A small sound classifier, trained from scratch.
Model: 3.73M parameters, log mel input, arch tdnn, norm batchnorm, activation silu, depths [12].
Training: normuon at rate 0.01, 5100 steps, batches of 256, held-out accuracy 76%.
Data: trained on acted Russian speech (Dusha), 26041 training examples, 50.1 epochs.
Rows from block 8, named by matrix and row number. Each number is 128 + 32 x the weight over the matrix's rms, rounded and kept within 0 to 255. All counts start at 0. Numbers have three digits each.
# conv: width-5 conv, dilation 2 (model.blocks.8.conv.weight, 320x320x5), inputs 170-186, a 5 kernel for each
conv.3:154112102165167114127163125149108232155119105106098080127164127152104125130112159141154105140107177135135061157100108164164115152186115175157144137150160136104087135132078136146108093090092145197102151104130163162128161117102128149102112149156139161168127
conv.4:118182128186120086107179104094117117130183152090156157043086087118126134118113079159170076120143111124142135115125116099108140118132241144136137142103152175100164095183157147154143138122086096126103058106088137132147146105150161152155129081197116115154152
conv.5:140165081068092103118143127127086106125113100066148152083049101131096134152130144158135123151110165160159087075124112106172147118127177126101107098110143132125145091106130134097128043089111139126109101077099170134160124099138142181147150148086129132119110
conv.6:124158156107145146082122181129136129155169107157168149078082127109153154092038109136129127108157161158105095068134072141132167164038063119087136090084126145131122106171134100152125110171153101066134133180167108101088122128141200092106084165110051127061063
conv.7:088093119105119022102157137168157146127164096044066083121097117157177143132203126055134111133120136121065156104164140169114089137102055164140147150170079118105148151111105126103162141122096136098146132043125171124141142091139119125128131065104139082038105
conv.8:150145165132128114102060129089084139101105174148115079124105148103096100138141197141101137106129144167085116101116078094120094212056148135166137111084131166121156150147178136126145131086110152046117119135125112161160144143113140135088130144049159101127122
conv.9:212171104120100099157129083095117121124157135129099119100082132112139133128131150174140099119148168155132086077144091126151152158118134126124142126098086114124188174157174105095117160177092124088194102152163112125142118063108197103112116172055125115086103
conv.10:154101115120163116127121159130093152122104072075074101179099209093143119116109200189106083149084076127125167152128138163150147142094070128124160126118161181127131101096121107158161183065170134101146083081149110111120119127133153120152124138110090210146123
conv.11:154163141122139145163127164126189137157152095164176119132113140136139161171130110132130121103118141150115103128125132104131172107135138142123091155155147127081145151144108134163148149115123139127137115117122139140153140124145115147160131150103146121160143
conv.12:152173089112164105138142109116095099166195187128132159104077141126142091076120102122150175156138130131055152102117111103135187142118076142086063113079134117127159065166140112154113101127106099142095086140141133087133108122133090158117159135144125116145125
conv.13:207136166189172167124133163117127089127138125083114140108051095106105117103085105111107174151137195119089138146130165152166180133132101175111136142080147151147096141110097126117060145162117074143100054173150138073077123141098152121123116119088116153142077
conv.14:124131120144116138156150115106152135154167168092089079106122148157080130141101187108066157165175135126127112144100053122134108148191204117120121155106133127104103114114094105163123155139105067134166226189153126095054154180145079107142152147130090105124081
conv.15:187100118110125138176076123173131141184167117092103123100106146104085077083175135164143104064128147139159134151127126130094105151136209127137133084142163130139150145159132144088116120134109109116177171159210099092122169119146168149179105174062088105137107
conv.16:128164161178121142155173107110129114105152081120147179136132152145108158089123136123132114117109127113137106113118103068075154127128103035103149101109056119071113121134115087110102072146203163177185148158124105135132128160125179104136224115078118127125113
conv.17:085161152080103132083111160122162175130101138059102138125089120117133111132175192108183152159182143107146097112090160101154137138110153147095127153130135125147178114078157087157187075181161098034117171203181067160161142090047134158147147111119145112113133
conv.18:226120160130167130147119078125134168203113069156139076106135103111109067160166113126142089116140068091121097124105116101170104126131100092109117082158100115147124123108135158192118106138104121144184102084113121130078110145165214126165110157166098129128107
conv.19:131096076121100157169100080161141174163175086163134124065121160103220148115133139120145161088131182114138147127147131138119130143108104136131132142130058090098123142142158077110107132122075078105114102035156178141104112087139109101151122079082110161144123
conv.20:123036124135141123127145130091096139181106153110135062149103137134087151112125109066130146126142164143105109159114158149118086167040117132148098130110151097127111159101118126102155100120120073106138043148230000181188091154118159078094136160148102165079147
conv.21:101114133147112097103152146140206093135115127091146170150175166182168185120152127110107170107121096088108122134121109152079123095086068178160159096180181179118150082102164130119133118135160114114110122192136140135101095103084123123158141089082086160136146
conv.22:134139135129099105103109099120133097127093147087150148090064115105078117135168099068118149126094118140110172138114101125099178108125102162144053119189176138085111134137156099149058081073062143156128101090124169147100110172186100145098067134126094103171147
conv.23:106044123181207142159119093137158179092132175102156106159148100141130129079086097048058075089082066108185138132100052154166141156085129141118118054088134124064128149094123145106089141185163101075128130147122102154124161184108166118125133141126173174130158
conv.24:122090122097154157160165139141195122111116155149096143117157117088082092152097083052112107063121120121138156093079189189126077133139159097090089150140118123154145079075107113103203087151079082113105135212182110104137134150122106098155156164109116131158120
conv.25:124123121118119042112137124130101135130139146124109164088158131127114113109102162105147148121139176123099103084162097135106104218095201159094132107106096189140171121255036158082109213074137111096101083158140119127061167103097097109133157084216056199003113
conv.26:114157114158168160158143127154143084099158065111148110120121139150133137089145170095129133206109135120151117110084138111124097131133056160115110139098093118149111125134106140180101193141151114097082159146115117080091145177089084154095127128094173145147142
conv.27:161156192175164136178177157117154154145133086141202165171115103148154122153147109125101106140133156107108092133205188129105053058118177094105134149148127115070118153157082122115155104105151156167154162100122114141125166112056149124147161110100125036163128
conv.28:157117167128149111132136199095113103153090132135191210205146143183138132134143073116130175143078094169138108035140150112130093128117136171149121140109087055143159085141093082081113151141187194116146122156087158147104115095097126143132094170067062095085093
conv.29:081112064114115118071121152131136187128096120127093118131094143191146149118162199159173177113145111131166123126123128166114117183111087170145125170108099164162128181119146140139146066044119139123125105171185148107121135108140090133133111172157054160092065
conv.30:189151108159125097162120088166180109123151131159136100084064144113111141110119158092107193112082155135095118097144135116084097139188247161156161107053242184155120183140135088074150131177144077098120145124130150162111121131088154067123041072133117085090162
conv.31:079028155176187090156129102153115137114081152071153109127114144140137106100102096068122065110163126125098099101111149143117098144153189190105147110067087122074215172110153153148129178181119099138068159163096174126086124164077091120085108051083104132092135
conv.32:124102090092137071138155129123136138123146133165179123147078127108112139132096071127098118086167147115163044165160132073135119107098081166116104120084175109123167126095070130055148082073107145091141098121089091098114089117145141101100119124131085128133180
conv.33:106105098137167164145154121147124118108108098199094079113103145152104128152111163061102177144146129089157202187143112103103095159136174125125116140065071084180152158128079107139120092110124078129178216161088174128117100151100169083110105105127087106172153
conv.34:155180165137159119130139124090139154109095153156076132166128075123110104101079167144184174160175144165199075125099123075067084148179137087118144109074122177136126162064063146154132110079107158199114080159144120119156110068077162159128065085128084148098135
conv.35:112140151114153133120136099083118169156109138086089085060192083097111143146136089139124115190105106152085184150117092119087141089178110113089086085121119109150162083098147142095088121163083064131126104097180164108119155117114154138168091193096135124117127
conv.36:073144128112216090094116161165084097081125110098103089127137148148155153062126147187193174116156182156144117184177168097174146177108170165122134050087125087114070112103125154141168154148101145142156112109108107151114090068032124164109147157125153084135170
conv.37:121085124126142125109112152131088101147105152116098130131129159148138092120181067176121170076111076121169098155119161093076129125072106117146154161066103102174087175083131177085199098064099117085185106185085138117100148062124136140152086076083142170098146
conv.38:078088127129116160105054118193146087149127115088122038182173129128154158123179117089131086197117077100111178065071174163094104152121119066044191111103156176072046093118137182103078149120092117139093124143189119121105152146094097119108104093134148153181168
conv.39:091087122131099083172126117132138161108110135171137113109131089129187130126110078151175091108099186125164101115165097131115134129121138083137102111171081185117139134195137119118059117087076151162120196078137168126117168162107128138088077100168142097109105
conv.40:146168110140119139157174136138124149076102092138150138196164100138165116106145134099120120137114121131103142126139137135211136184101162156108139090123117052092147134189097185164137159130110151167154162141138108099174175083078145129213145084190148110109132
conv.41:142125090103138173119134062130118098104174161127139106091102095120128168061083107082143175120134164117067158131118163094134122121228058114112172157062171138170126106044137125142151115128147121105147159114155116087128126106180085151132121164109146115150144
conv.42:088101081148097135122162167141056090117085116068034131149184107122139115147071117115111145112158166134112080140112070113178134097126134142141092126142136134070131101057049082133136191158132066109115142136122171164124117105089104125115131061145091142152164
conv.43:126129123147189077164139097031157138114116104111114100138106119144126134099134089110161179082089128106097147111110126162082114122127072108122112103155122130111190164174113154036109132129075106135170130092140138116166115109087121090112157135114125165122130
conv.44:147094123163133115126158122119103101101124109143115103135162137115142133113142117108140147092142195136091108160163115143115160095145176130107152136122118075132133089157162092111066135126117123140101133177153118103086111120059069126156127105140126106119114
conv.45:130154111118181179124132122114119141119176058194079106116166130176134140071131142164128126145121134099160163154129126106131159103103148117099100113182250128112227165058116170086176136119128110102120121134129119083147145133129108137094125139117127112113135
conv.46:115163168142157140138093167163157132059150153107104127147099121144127145173146167119102101139117085106130126124133135170122189180101068150141156099176175072122105120157097095119067079163152156136123129144129111150132182156174110100155124122104176146138153
conv.47:119096127122102112131131137101124177166153140134136110127101106155117138148128139150095123188131145144122116093160130119120115148075091115131106167085144139090119146086093106073154065151164157132185106080142170171141145146098160136184137167081132091067097
conv.48:128102087117129161156106118082180159151085103116132160146134131139084146161192217142075114166114125176140158109141116092135164178175140161128116156141166131103131120139165170133076110174183154196117134117119147148133170096108166175125106103125144084117123
conv.49:133178109086155147098116103173164144143125133077120180134141099079113156111161109085167140196069112101183196096118144128101233066119148108079148149071150028229124121134178115076206126135132125177145131096166170122097146088118054089121185122127158123109123
conv.50:076102140138160155101115121170154136149121091087111087106095163118133071111126186181168127098121160127134130133100136105107127167109129083109172118112139110104088120105110101149167110117110136100199111153141099163098094139140200118168064156096132093088096
conv.51:139107144124121147127095080138134133097068113202158137155122139088126139131158114137144106123133119130124131108123129125108092097112156133116144114064158184080077121139128107161122091107126125110144145167086138147192165125138124150169150128117112090103150
conv.52:146124127173168086129108095099107091102130113129117089136014135142106121146207115125179122086128101124115123150129120108107123145121160159197145135130118099131153128113114101124160150119110119089125147144097116143116131074141080113221146157123120081120112
conv.53:128106129084043133073093104147133119125172102094106117162137157145156148172162147145125126125125148172146146180140134111140139172090093183149205124125125117105120108139123099088098085094108146156136142167145085227170112108081134120089108078171145148155183
conv.54:131095110105117129164126138065153135146145255180133121108156077123161124144120099110148170127123131129098106113096107111100076105144103124079127110087113126158134121110144143062077162145132121100131139106201133071115144152161093102154082081115136160121140
conv.55:161120132119081146138124153153094098123145120126134138191150066148084114131103087085164081139109131112097087160072124125085129101101082112139102100156123120132088157154186151144137091112061172113136168112157101140110125180143121123132158061126159099197113
conv.56:147124086125122093128145192199058129112108166091137124117158133121129131117146145181114105111167122112147163148122117147124098075064081091078092147145096066100100153145119100155120163155115129131094095089115133121109131185116101134109111114128077152232168
conv.57:117106176150157147137118095100159119071041076085118117111050142133131129128120119100181169115155081085165180125164119137090094149089090113106153120084096115116132154105129142102095129150087042148123183152186169073131167157137087155132111151109150112076126
conv.58:077098143172171121102185172076153166094192119121152166173120144093120097161102075105182167112063096174116121142107148057154092150123092142088143205094059099099086087076134100116151120133137078134089088126148168095068128133090216150162129139131136193098104
conv.59:153137091143170108130142086142124135090110120153079066131161117122126157111155099098099149133110084111120106157097110139108095205150100053111157104057157109120105102125122148163133144109075163052167204136120153144120113158065111135155149113129134141116104
conv.60:193137128118110147128139122137130125188145118074136100191141149109150139152183097121101120115161144128116096150117134151159133131120128026178064187137156103126120093170160136090082158180101129077083110101142111165116161101141096180119155137132110138137149
conv.61:116118151125127103138128105113135107139119102083127103109142126150082120115108160152143019153111157103121152088066126130090146104142118163169139142109093142128093104097079108174192140151173180123156135112048166074131146136104159128129205155050078123171144
conv.62:119099116147107146113164146151142148159133133126106103121114114130106108112092126118112107112102092133056105125186193123095195147135097083148149129140163115081141070158072112102101118121140142114074151205169060137188082065130082108135137105092202118157129
conv.63:176147121122093150073109164116167187117086051143164090130081098091149109109147114120175105105103154109125102118107108098133121058172174117136132155116135153111152168140155195072076113119064144137122132121162090126125131172101148111110100064141095109155168
conv.64:166145073123141109101108124133154103130171103125075117081113176194135088116104130089130091110141098180156127117159100093068085112122119109183123138126165145181154115089139064093089136153090136184038186112155109126157093140050111083070089065105134060091128
conv.65:167153194087164095087173152116096142145058168101174100127159113118120131103082159109146146156166101095128106118119148157155074073088133092119109173117174095119136168130100130119064159064076105131116106160124121130161117099102137178106121125122071182100105
conv.66:151120059072108120170117182124145044165107116188121099093145085126148203132175140115149115069143166086095103154146129115111135081212206122163127124139176111090070186138101138122128111134124133128126096184146124141135140087166128108194100159135091090159146
conv.67:100136093117120086096169126132094140090083086102110095114072156127129121153127144128095138127126107117145127116162120136101083081087155154123150121150135156125150149105113103157103112110075114083120128139095140140138124169138124150154148184061110092138115
conv.68:072114133097105130144120132110128071122156127107105110140123162151135169112178161101066090110118131124126143154191174160128132168137092161122081102124152138093128172120153111135158104181165110069182170175090123107138141154122079075150136122078118115117158
conv.69:085100126118141131112144102078137115125104128076106137179125172054125135081099109154176105105125117132051108123130155132173116137125159140119137115151093146111130047087182059186133081123150142079109183160129090168141108132152136084154092164098140160105102
conv.70:162081122175137112166149115129125107086119239118151138142115184143117106106118130116045199061087144228134113157127139114145089113104173111150095096125131142114131155103134119138141146114118074096200150107142098103144147183162129096115144175118144113065094
conv.71:102156092144154144155113128141160213169150104151183164100106101091104095131151104084101098167162101148166112163107172142121149153178190093108140136168111105152164113150083111118148134099088080101106111190202153140086127091116183146111122116086112165102108
conv.72:114164116109165127102101098187125128071089133128148123133128159100087066115071183095131148139087101092116118105159100131130127079144213097166108101109133120120067097116113131107082167107054156132096124117151102059168149150148139146119147107133112107205150
conv.73:137087165135116148095103150095163129173116134090128121216139169127137119041076108129139145090134102105109142161095068150107134105190111139100107155164097131108158092067109128082226113112156088141083126140135127116124097113150092124143120161078171077140225
conv.74:160122085143174110099087134124127127111132114147099147163152082145143140131100143158097136129158104103117147107117134106138105112153194176107151105162138102113088148089115142078152174213150130145132145118072175111113180057104139127082097096130119122096228
conv.75:138116079131147099150152081101158141104137173129192100071067114109107146107061117121210150031099135122169065085174147082109131142139094139105120161085132164121092132137105149136128120158077123171204108079183146130136151116148147148114112063090137082129094
conv.76:093197075145124137085173143140140130117189096116182180174128124132148135170117126150173084181106118155226104159087160208118114094119141110088110129118090166135132105124102133141172085103117127178134098155182180140085102144097116164124109112124143104140146
conv.77:132124092153200076166129094127138106131164124090151118103029140157149081103117144160166152115098111102080127083101082064136148162208149132133098131138102131110114106094116117147125175112090085156100127171145147129107123186156162150102188182164091046079043
conv.78:090119172175122139126097138162116138129187164080112165143058138142125112102133137120101064063112089121172126158130112115081105122102125131132127073110114135131091104132090128146089101106100082088106136111128119098093161159152126167101119138095125103095107
conv.79:112130111127150086152142109159149096116166145151106117074132175111186139124089048137088210124172152121040114127124117123118127169113135163111090116137180147094131096136104165102087102107134065081137058175177184087112185111095102078115129156074153153130129
conv.80:064138194128119123167147081156231166100095127134127102092113117131118107124121152154156143119098152103084146133117088076131123126126103029098087131096094108086114120118106127119166064086135130111087163118108156157109083147180152167143129088095121069132175
conv.81:154129121118129095140057137176133098121125135134060080138118135089147165109092116120124124130088112087135080198118152154123061124193134153111119219091146136057106100108099149132102101142095105098148120194125084139162155159110130082117099051123108137104166
conv.82:108134157103133119140115125144057103148141131137169111134119079087130134158108134110123094144139178139110121179114151131164128142148214122105111095095130111158180191136132159145174057023080071126077087061127098140169158190130153139071127121147151169165155
conv.83:139116102116133097141082152121109126150149187151113071127195100151155143118094213075135205151121166131177196078123131151080133076107142105139046099143105112166120088156115219120069037102158128096105106117107068078124134120152106087164156146146082105119153
conv.84:128169147159126119127121170152135110134129085132075126067115117084099160110179137152140132135143129112097094078095115081132204187174233165188146130156127117124107069150133152089115136126142115105130157144112134139165141139088129130117142116206161146112133
conv.85:152144113112143112154134106154113135158168138073114147139064135129143145167153096087157136154119068143146126081107147120135088147120098138104110106155147148070150142101142112165107135120087163185045197136154224136109171145130109153151152125124155078116121
conv.86:177136104126090076107103106175209202144111088066148126152148144164138101082122096111080177092116119088151073095117093207100091142223178148128123081116137077072120060124106128175145190183124168080141177154168157114100126104148108094116124073161141092157094
conv.87:058151133116117104136125111076136119097063154113107127099063129144110104179068133125094121095113122136179097160121125101122175085138128171141110108119168079139097139134107113110178136125114077075097126107093040124118112176202078098142118034147094097132059
conv.88:076115164144120116096131134157215149084145152169092159157148135132108154160090062167215112058180157111186137094104117138136181080118095160120136092166130149096057214162080142140145172125145143137130103148111103115082130127115127132144168104111102138052130
conv.89:186112095135141097113137136118079163167091025157121109098131127105141155143140106137150081137131115121114112124091115082179114071095085141126147189166151110100125141159118155125127068110115150161089080148078141096120135095109151126119098142172142150144126
conv.90:207140107081102145084085142113080149162119121111123137109180098138136135135083129164114145142113121123081094129124060125154103113162184089038099099093133143142105159128081099124075140143112082116065111118075141152123069117134160089110153091126092123136134
conv.91:148183171110125125058138135140092086117082110061104108078108148153122163137184176091111114095123147064127151175133106090128081078103080099189136154140143119132175164111155121142140155156136066041135253147140153152114091146186060134127112184164120097127138
conv.92:168163096133140125078154131130179104036126102114106086113183112113201090123086137187111150172178126122104126174099092119067114141078106087136124128138134092098129069174128107124170112094168112169102123160153099142116120095150124154143059165184083145153229
conv.93:173127089103076110117150160147103093091168123098117127088097165129106120106140123094126101142149167163136110133138135128138097135067049123104125083122143176060140182148122186203140138100079088102102120134081079114123160141198178148119155136071062204157125
conv.94:125146098150167124096089162078149139129099164133085135148079112094092167143159191190116144149124090068138176148108122126092153102234192125133118157125083094132108188109123155113136094159160133070162107091149119108117083192123159148076153161072089143110055
conv.95:095143070143070153104149077164067123212072164058129113141143112134136151139199102164249128091121131085147158134132062143134178105095107134096136113160145139083149082124109122097125123116085145198153124164124119071205153141133087196024150095105085144056083
conv.96:075172114122092124148171130145156117109139209177140143099119145132135103109166144164108142123171142172139076102153123173183127090105095098158110085133144120158115115131165107107117093142081104116108135136078127136127129125111156181170123126105103128118113
conv.97:109123103117068142088143095082105104136145088143117101074112169126165142119095178152185147119120093096066063122093128083082125131175153106086096098117196098053177169099136168099151084156162100135106083206127095115109101183090132134097134188082090130092171
conv.98:108124157094144172136130161119101071171152120119118107150136102155111170087105065120139143099096124128186086115133130151119070084062130094166152099083123113132145163122090103094157129173142119134170210131091045148165189146139116097118145140107113121120105
conv.99:108166160140119074126066134147112081151119161168153162154112112107122094088133168148138105104109122103125090118116105086141149191122199129130109142121075118143136139193167085090093112155115082138117143142144076158150134146151108172121079094133130111122168
conv.100:102140140098096131103101146145054149091180155152126154096121142118112118159106158166099141099071144132079080122110070115094164156141163111105148094119120117126143136196067121113134099087096143119097152138089129150094115114145226160106130172111145135146151
conv.101:082193146122107081126104141145156094114135110154115161203133074158154136084094163129110066133127117135118108086064137112176159149151072131113119152103076144150119090180162149092154131082058178159158153137175099131092093118109119189064133138143111104090087
conv.102:163100135089071142151113133113122173138130068123091141188137098106079164194086131105108092125166148119127167106124178089127106137110166087142122103092103169125152101145182097116080076063105146094150093137056093098099137140152147094135121120140162175043134
conv.103:110105119147114122142163146154115091106039051095107139106098157154139191146130130125135095104157152119083144131094124095094088111166102145117151146086116098109168139083100106077134069056122120151089099116123110106126140146134082139184140129153136148116086
conv.104:103073142168175149163161171127170099163131176129122145155146161133122092128073090139146138149136132127149101110127154138094135187093112144116120145112124131143090127100086125164094098131122092167137163168127161131116105109070151107151174116117117154138139
conv.105:121133149133218127119124105121187082098169103157156102104100145173174151147220093086167130179207174157119144136092102149153110089078081107109109126104121140146155163215177118115126247155150157166156129122090091110102100094092124083054060082124100127139126
conv.106:061136155143144140172067118072111142144154154058129165101188085166104130120101141136139148134097101130184087093133149110137167154139090111149171119098140083098121161107149154129115082120085128102117156075074107143126128145082113125156127137094148119176209
conv.107:150147152140146101142087061104213146137073121116143152101092129096103139151113119096094073089147103123148107118141140152077088105053113134144149155196124124145153132155116118143141126150138115136079068084169118150129065144108127094162120082124127113076071
conv.108:116150141090097093122115150115132165149092106127110113110114092142147112194080099179107191071146043123135178105122119116126146136103146127150106138177124165091106112109114125112090071069078109081129100072114149126146151157157127122188098141095106112127112
conv.109:100106146177118063114151099112111107147078136178138115115120229181145181134139117180108119086126147133166147093139060104121098122143066103148037127147142126127151125122108065110108167156067088156138119060112200117131118123147077068086093153111111110071133
conv.110:155137140106104147167121105123196120085170173230162110101128176117150144115136048127130155105088131177137101158189161092049131162137125172134152115121161155109119179103158144111150137090177133131163132123089140126127110117110129090127114099089115162136195
conv.111:107056141126112121139149124081136129114121104079104083056078104107177161140134131098099113148114139130077152149105118117142132164157136151074072171139199111126120124181148151095088162134091131191176103104158111135105131134232179098072095206136165109112035
conv.112:145136115157112147124147080108098074117116155144112115114133123114156134156112178172103098146153133138116138087113122151131118126141097148125089117195117144130141120149114098121124138133164141118156095119107136132150124173096150129114157125110099089107077
conv.113:148103120189118129134157128111040104169165186141152107142142116113124136094140123165130132130187167062095080114181143112102133137102093083099132133087132147155144105205077099124137135126113094125105112089115149102119121142102126102138101088088114137151117
conv.114:131140132125138152115118124143141180124055132172139158094076140155170162145093141121055086109109091187152154176116177146113122090160188151135080162087116112106086131134078137136081090133107054057090173095113124118102124144125139119122097042084139108078110
conv.115:067118168149150182112107134169123109070117167151145178192222093062080083093097148088115158131131113128136081072121177180118133130100098165155112148180157118141113149130119142112120086156132116104112095103129106133126140134098107108159155153149126098101117
conv.116:113162148155137106104123133173092072012140126125112067087096104099116116096083136039083167142132126124137121126181080131090124127144181176085147122140111107167111119122115128086106091174144146105127135158145223140145073109130142105095125060132095112092112
conv.117:135108126131171136116099106109109088129078137130142146114095080120155116091112133155119119058099172139139096071116158082092086088099108149176169179165160087113122127114133064080126043117164189113129127141161098120089112141093102073088118165146132079128084
conv.118:153130138085096149141134165170103117144130144116102164165185166114102103123097148121137099115156125155146166096069142171133158139080056159091143146144097108124148120090100174131144144103096090209108081120155110084097087123123108134112104137092049179166165
conv.119:132176102118119119114144206128072154133116120111123173156212103162150167122173089080085092125116094115117104094148146073109064138158163099121100128083119123080108117145101128141124141161100094075151121121069085149113108127099149110111127110122085120121226
conv.120:145172103155166059130100143135161195144157130116135119125110164115139130187135107160160114068144155148147102164169137134143094119123088104120099105151076128122113123184137105131089077092161178157092122117089127145106116150104216092088163146132094111173165
conv.121:121099164131122177108096147102153151114163093113115107104101157109113120184126113135103150116134111162142151158098129132175139120147083126148127084163159166101129172153122155156130090145143127166112235149141195156108117097146082121182071098149119119120110
conv.122:093118066109161070117129129125050128181087071187131104124154173204143159168149149202120101110160124086079094142136149085116140152111124050115146107053117117172157095094093119124107167179127148164184139139089150102115174130094170092090131135101145142134179
conv.123:100096094170194089150130075153180097143125161093166152071247102157115072138159112133165181149169169156158103121131043114151109081141110128143138118150149147123165198105138139192200152101139130130188141116172127160123164125103162081172113086091098088144198
conv.124:150187092069098103147128147149100133111128189141100120100126107118118142138147158140161080154156119088164178189193177142097128089090137114127128108137104094130086112126086094091132203103116122102076178171209065101108095067117124108115105112077088124073086
conv.125:149104082209122063150118127131163114079116099133102059154128128065115129139163114165154117138142136154140176066069174161178097124081112129139125120147172159104211084143096191180117048106087119105096092123184190137122181173137157079136154169147135094141069
conv.126:183157142110215092076134128079146162139074108079077107129139150150161087112147091136067161161146098126153138112146078105100161106152128120130104113090156157188101114122151057166156135121146122094155093132118160167125106154127228103038088076086050143152133
conv.127:178181116104123182122123112095152117122167099111114131103133127163124160138146120138153135164162137139077139102153126119093121132124179092085109095208184127079195173160162139146146170149110112129076058099130162056068151150157150127075148184086127046098161
conv.128:180118197094096095149156136159087138135116131141065095048101123171128104126154147133089140145147089137099107160111093096112078084107194146128149130176144148157105089135133179141119162078104124105145144193204207122138162124171155097156152167088130125136137
conv.129:089140122131128112078100145117188120194146153119100119146133168158120142156148149174111177150147127182178158126165163066115107062090110136163149140142086111119163139124141096083092098096101114131134131164115083134114099073147129128108103140139103085141120
conv.130:159119128151116052129144112115173103149137132186145126126077119141094133179062121129093122124122116119121067113167106055114143141102139109156121136135139192140121114138061110186087143075134096113115152141191125084114147113125097126124117144074095125161150
conv.131:116131125079098128111084108166177153158127145098125113123131079109137120108134138148102126123126072127157096107117116128147119148129142139152149180118142171092062095106152126140143120135157153118113138182170142114139123094121135128115085130185182137111126
conv.132:117099123126140123116133176109127085130125164143120146179194123105064136151130090122105127106130156130108052178177171141081171155104119094093104110142187158061127122132088066149088109124087078092164165151127082161141114127080129119140151058028120145134134
conv.133:159126139127152131135144148117108112176126108176192145113093125108124163137092127138091111128148109118132096144115156126175130125167131113127109099110121131151121123152133155174177138105137094099104105077091093131140151133140150135126139115153170176179211
conv.134:170132165181104136091132145152076134085111156094130124129158139160136076073128145119150128175100179171156151131126144154062107160184149116147062134137126115107128092145136132118069164127183163127134156122134144177123100089122196176186126097118086208141108
conv.135:166180099098118139114154124127133167108114185136125154142095127137116123192145121096113147032135071106137132100128117138101101100200087114114140086213154203101148102185170141113122062119157106155138104088113153211117084128074128122122124102110188103123143
conv.136:203113128071173128141133133128085100116140032084161132114054155087157104174194176147115151120100119141092126181099127091136122118135203166102178142113119101155118141083122093147141100094136104105130143117187176150124187136145148139110128195098113128147108
conv.137:103099159173138151152165119081111098092139176116096137122151085124109162140128134150121152123141130138139163115166191171188114168121116178149163160127128187107072096058104133124119036085167141120174112194137066114134085078141131138135096083098131173116126
conv.138:067114134140092170150144133136136091147166134165148137148098144127117107119138147151224255063123132168205152094106139146122161162176113122160212178125103113112146159156161148188218138155087131170151126081131142114131161164122098098105086099174112093118102
conv.139:124127105043111115168128146148125126143107149128159168188183143147117123141090151130112107165069111102072149133110100190108172173141173139173147160152061132092110123081165191197151093125162158116157130158148073172157093116139165121093082119146168178134125
conv.140:119121135187078040134137109146109148106169077089108159115112099105103073081133132103173137097135130160091067137146130156112088148095109103150145119153138158091151125139196113049130183159067031073116166105171182146158112125207092101146123083045172055097151
conv.141:096091127126150109124118108110181169101070142093083110206194145114098115171150182195162127151163134079157165155152159152163173107115143152154165098075129157095124131163119082070116090110147149133128140149114115139134120147160164093101113179179152130121112
conv.142:115135108098144113094167149163143132134132167094129193184220153093112121136146121083082120160106047131125077108085129133133146114143132153115070075121215188117141152179152143130126166116128127058094124182103103166137131125123195124100104098122173154131117
conv.143:132165130124183136130103124091108112091125121108106096147131103094123095115068079091096116137138167200150123116137129096099177195149136158151127161153119089155120152130128143140131071100084104101164161123117064160117111114145140145178155110138091141191118
conv.144:094190104113182126113123130121073187110167040132113084117161187113126161113123126081140124141122183084175140180132120121157078133110139140133110116156136109148128181119136149175102135120120165067203113146134194140102136113087168079180092084180114130113161
conv.145:141124105147114129137147149095113127116084150098113136129111136126113106144136086099104146150115090101125120081072065175099110109147104156120145146156124077108122089122137146083128077114105123134120112105115166140133117121190123147068074106134156175136106
conv.146:112138199134077115155110064123117124132139067075112184162124081167116118086113174148095117126174187132086110128065146125153128129153145114128098137107141130143162131126121127164189112130109142139138133107097064113104128229129087145094176090148084130185119
conv.147:128116137101120175167122070116077120061166135136164151142107071112150160116051084138082212191181129100084128143132166143159153137127134182130149116111119112109109152105170088082138082100158166166150169157141101126149112108145180143125131137091094110137179
conv.148:103148156176172123108072102148137125080141176101125118116171148125133105112112112150123112084151121119093145112102089119142163104134135171105107107076142128152159124116159130121093150104084132092138142142135084150174177074089147132183068102093130119110095
conv.149:155193195180172117107095097108159131137089105225163121108087141130123133101173121124162165185089120126136193102113077090136134103130139159157165171113146137117145151121110094159169208155116118123125110110099090117143129127141082166163109149106150083094088
conv.150:193111163152166108133157165103072101118142133116109062110143145125109082126155163200145116070117116107136145125134159161149131172127166153154162131126111102100098120104145139115151079082091155147136135185130120126116089083099164155171111111120140130154103
conv.151:138147112098114112102057134115123177115119125154183091097114152081090159186150126179125103092127146136120100092112153163178061073095068146081165144160095119149163190103130202092132055076138166135125071149122151134133142185123152085085223140138047085141117
conv.152:077135162111081126138082138134131109121148137092131095084116111148090119147122109095149130181083163153136149117167122077115119171173085078182108138107098176113144085095146161143094085048126126075167135131108208134155126157121103161104128168183116126136180
conv.153:122109100130097090059078130109207151132109141105150131132130137106130098100163132177198136141195207134115102095140137124066066108121117098117120111107126073107154140143179138164124144072131162129158097189105141177114063111223144121145156114191120163159135
conv.154:141138139144149102113111076039111098136170120149151150142097100083136113106135099144192150152092135163129147095132114130093154124112099115090100150160178116147140083106161145101102123121085097104151109076136111141146152102148149141131076149094123129143076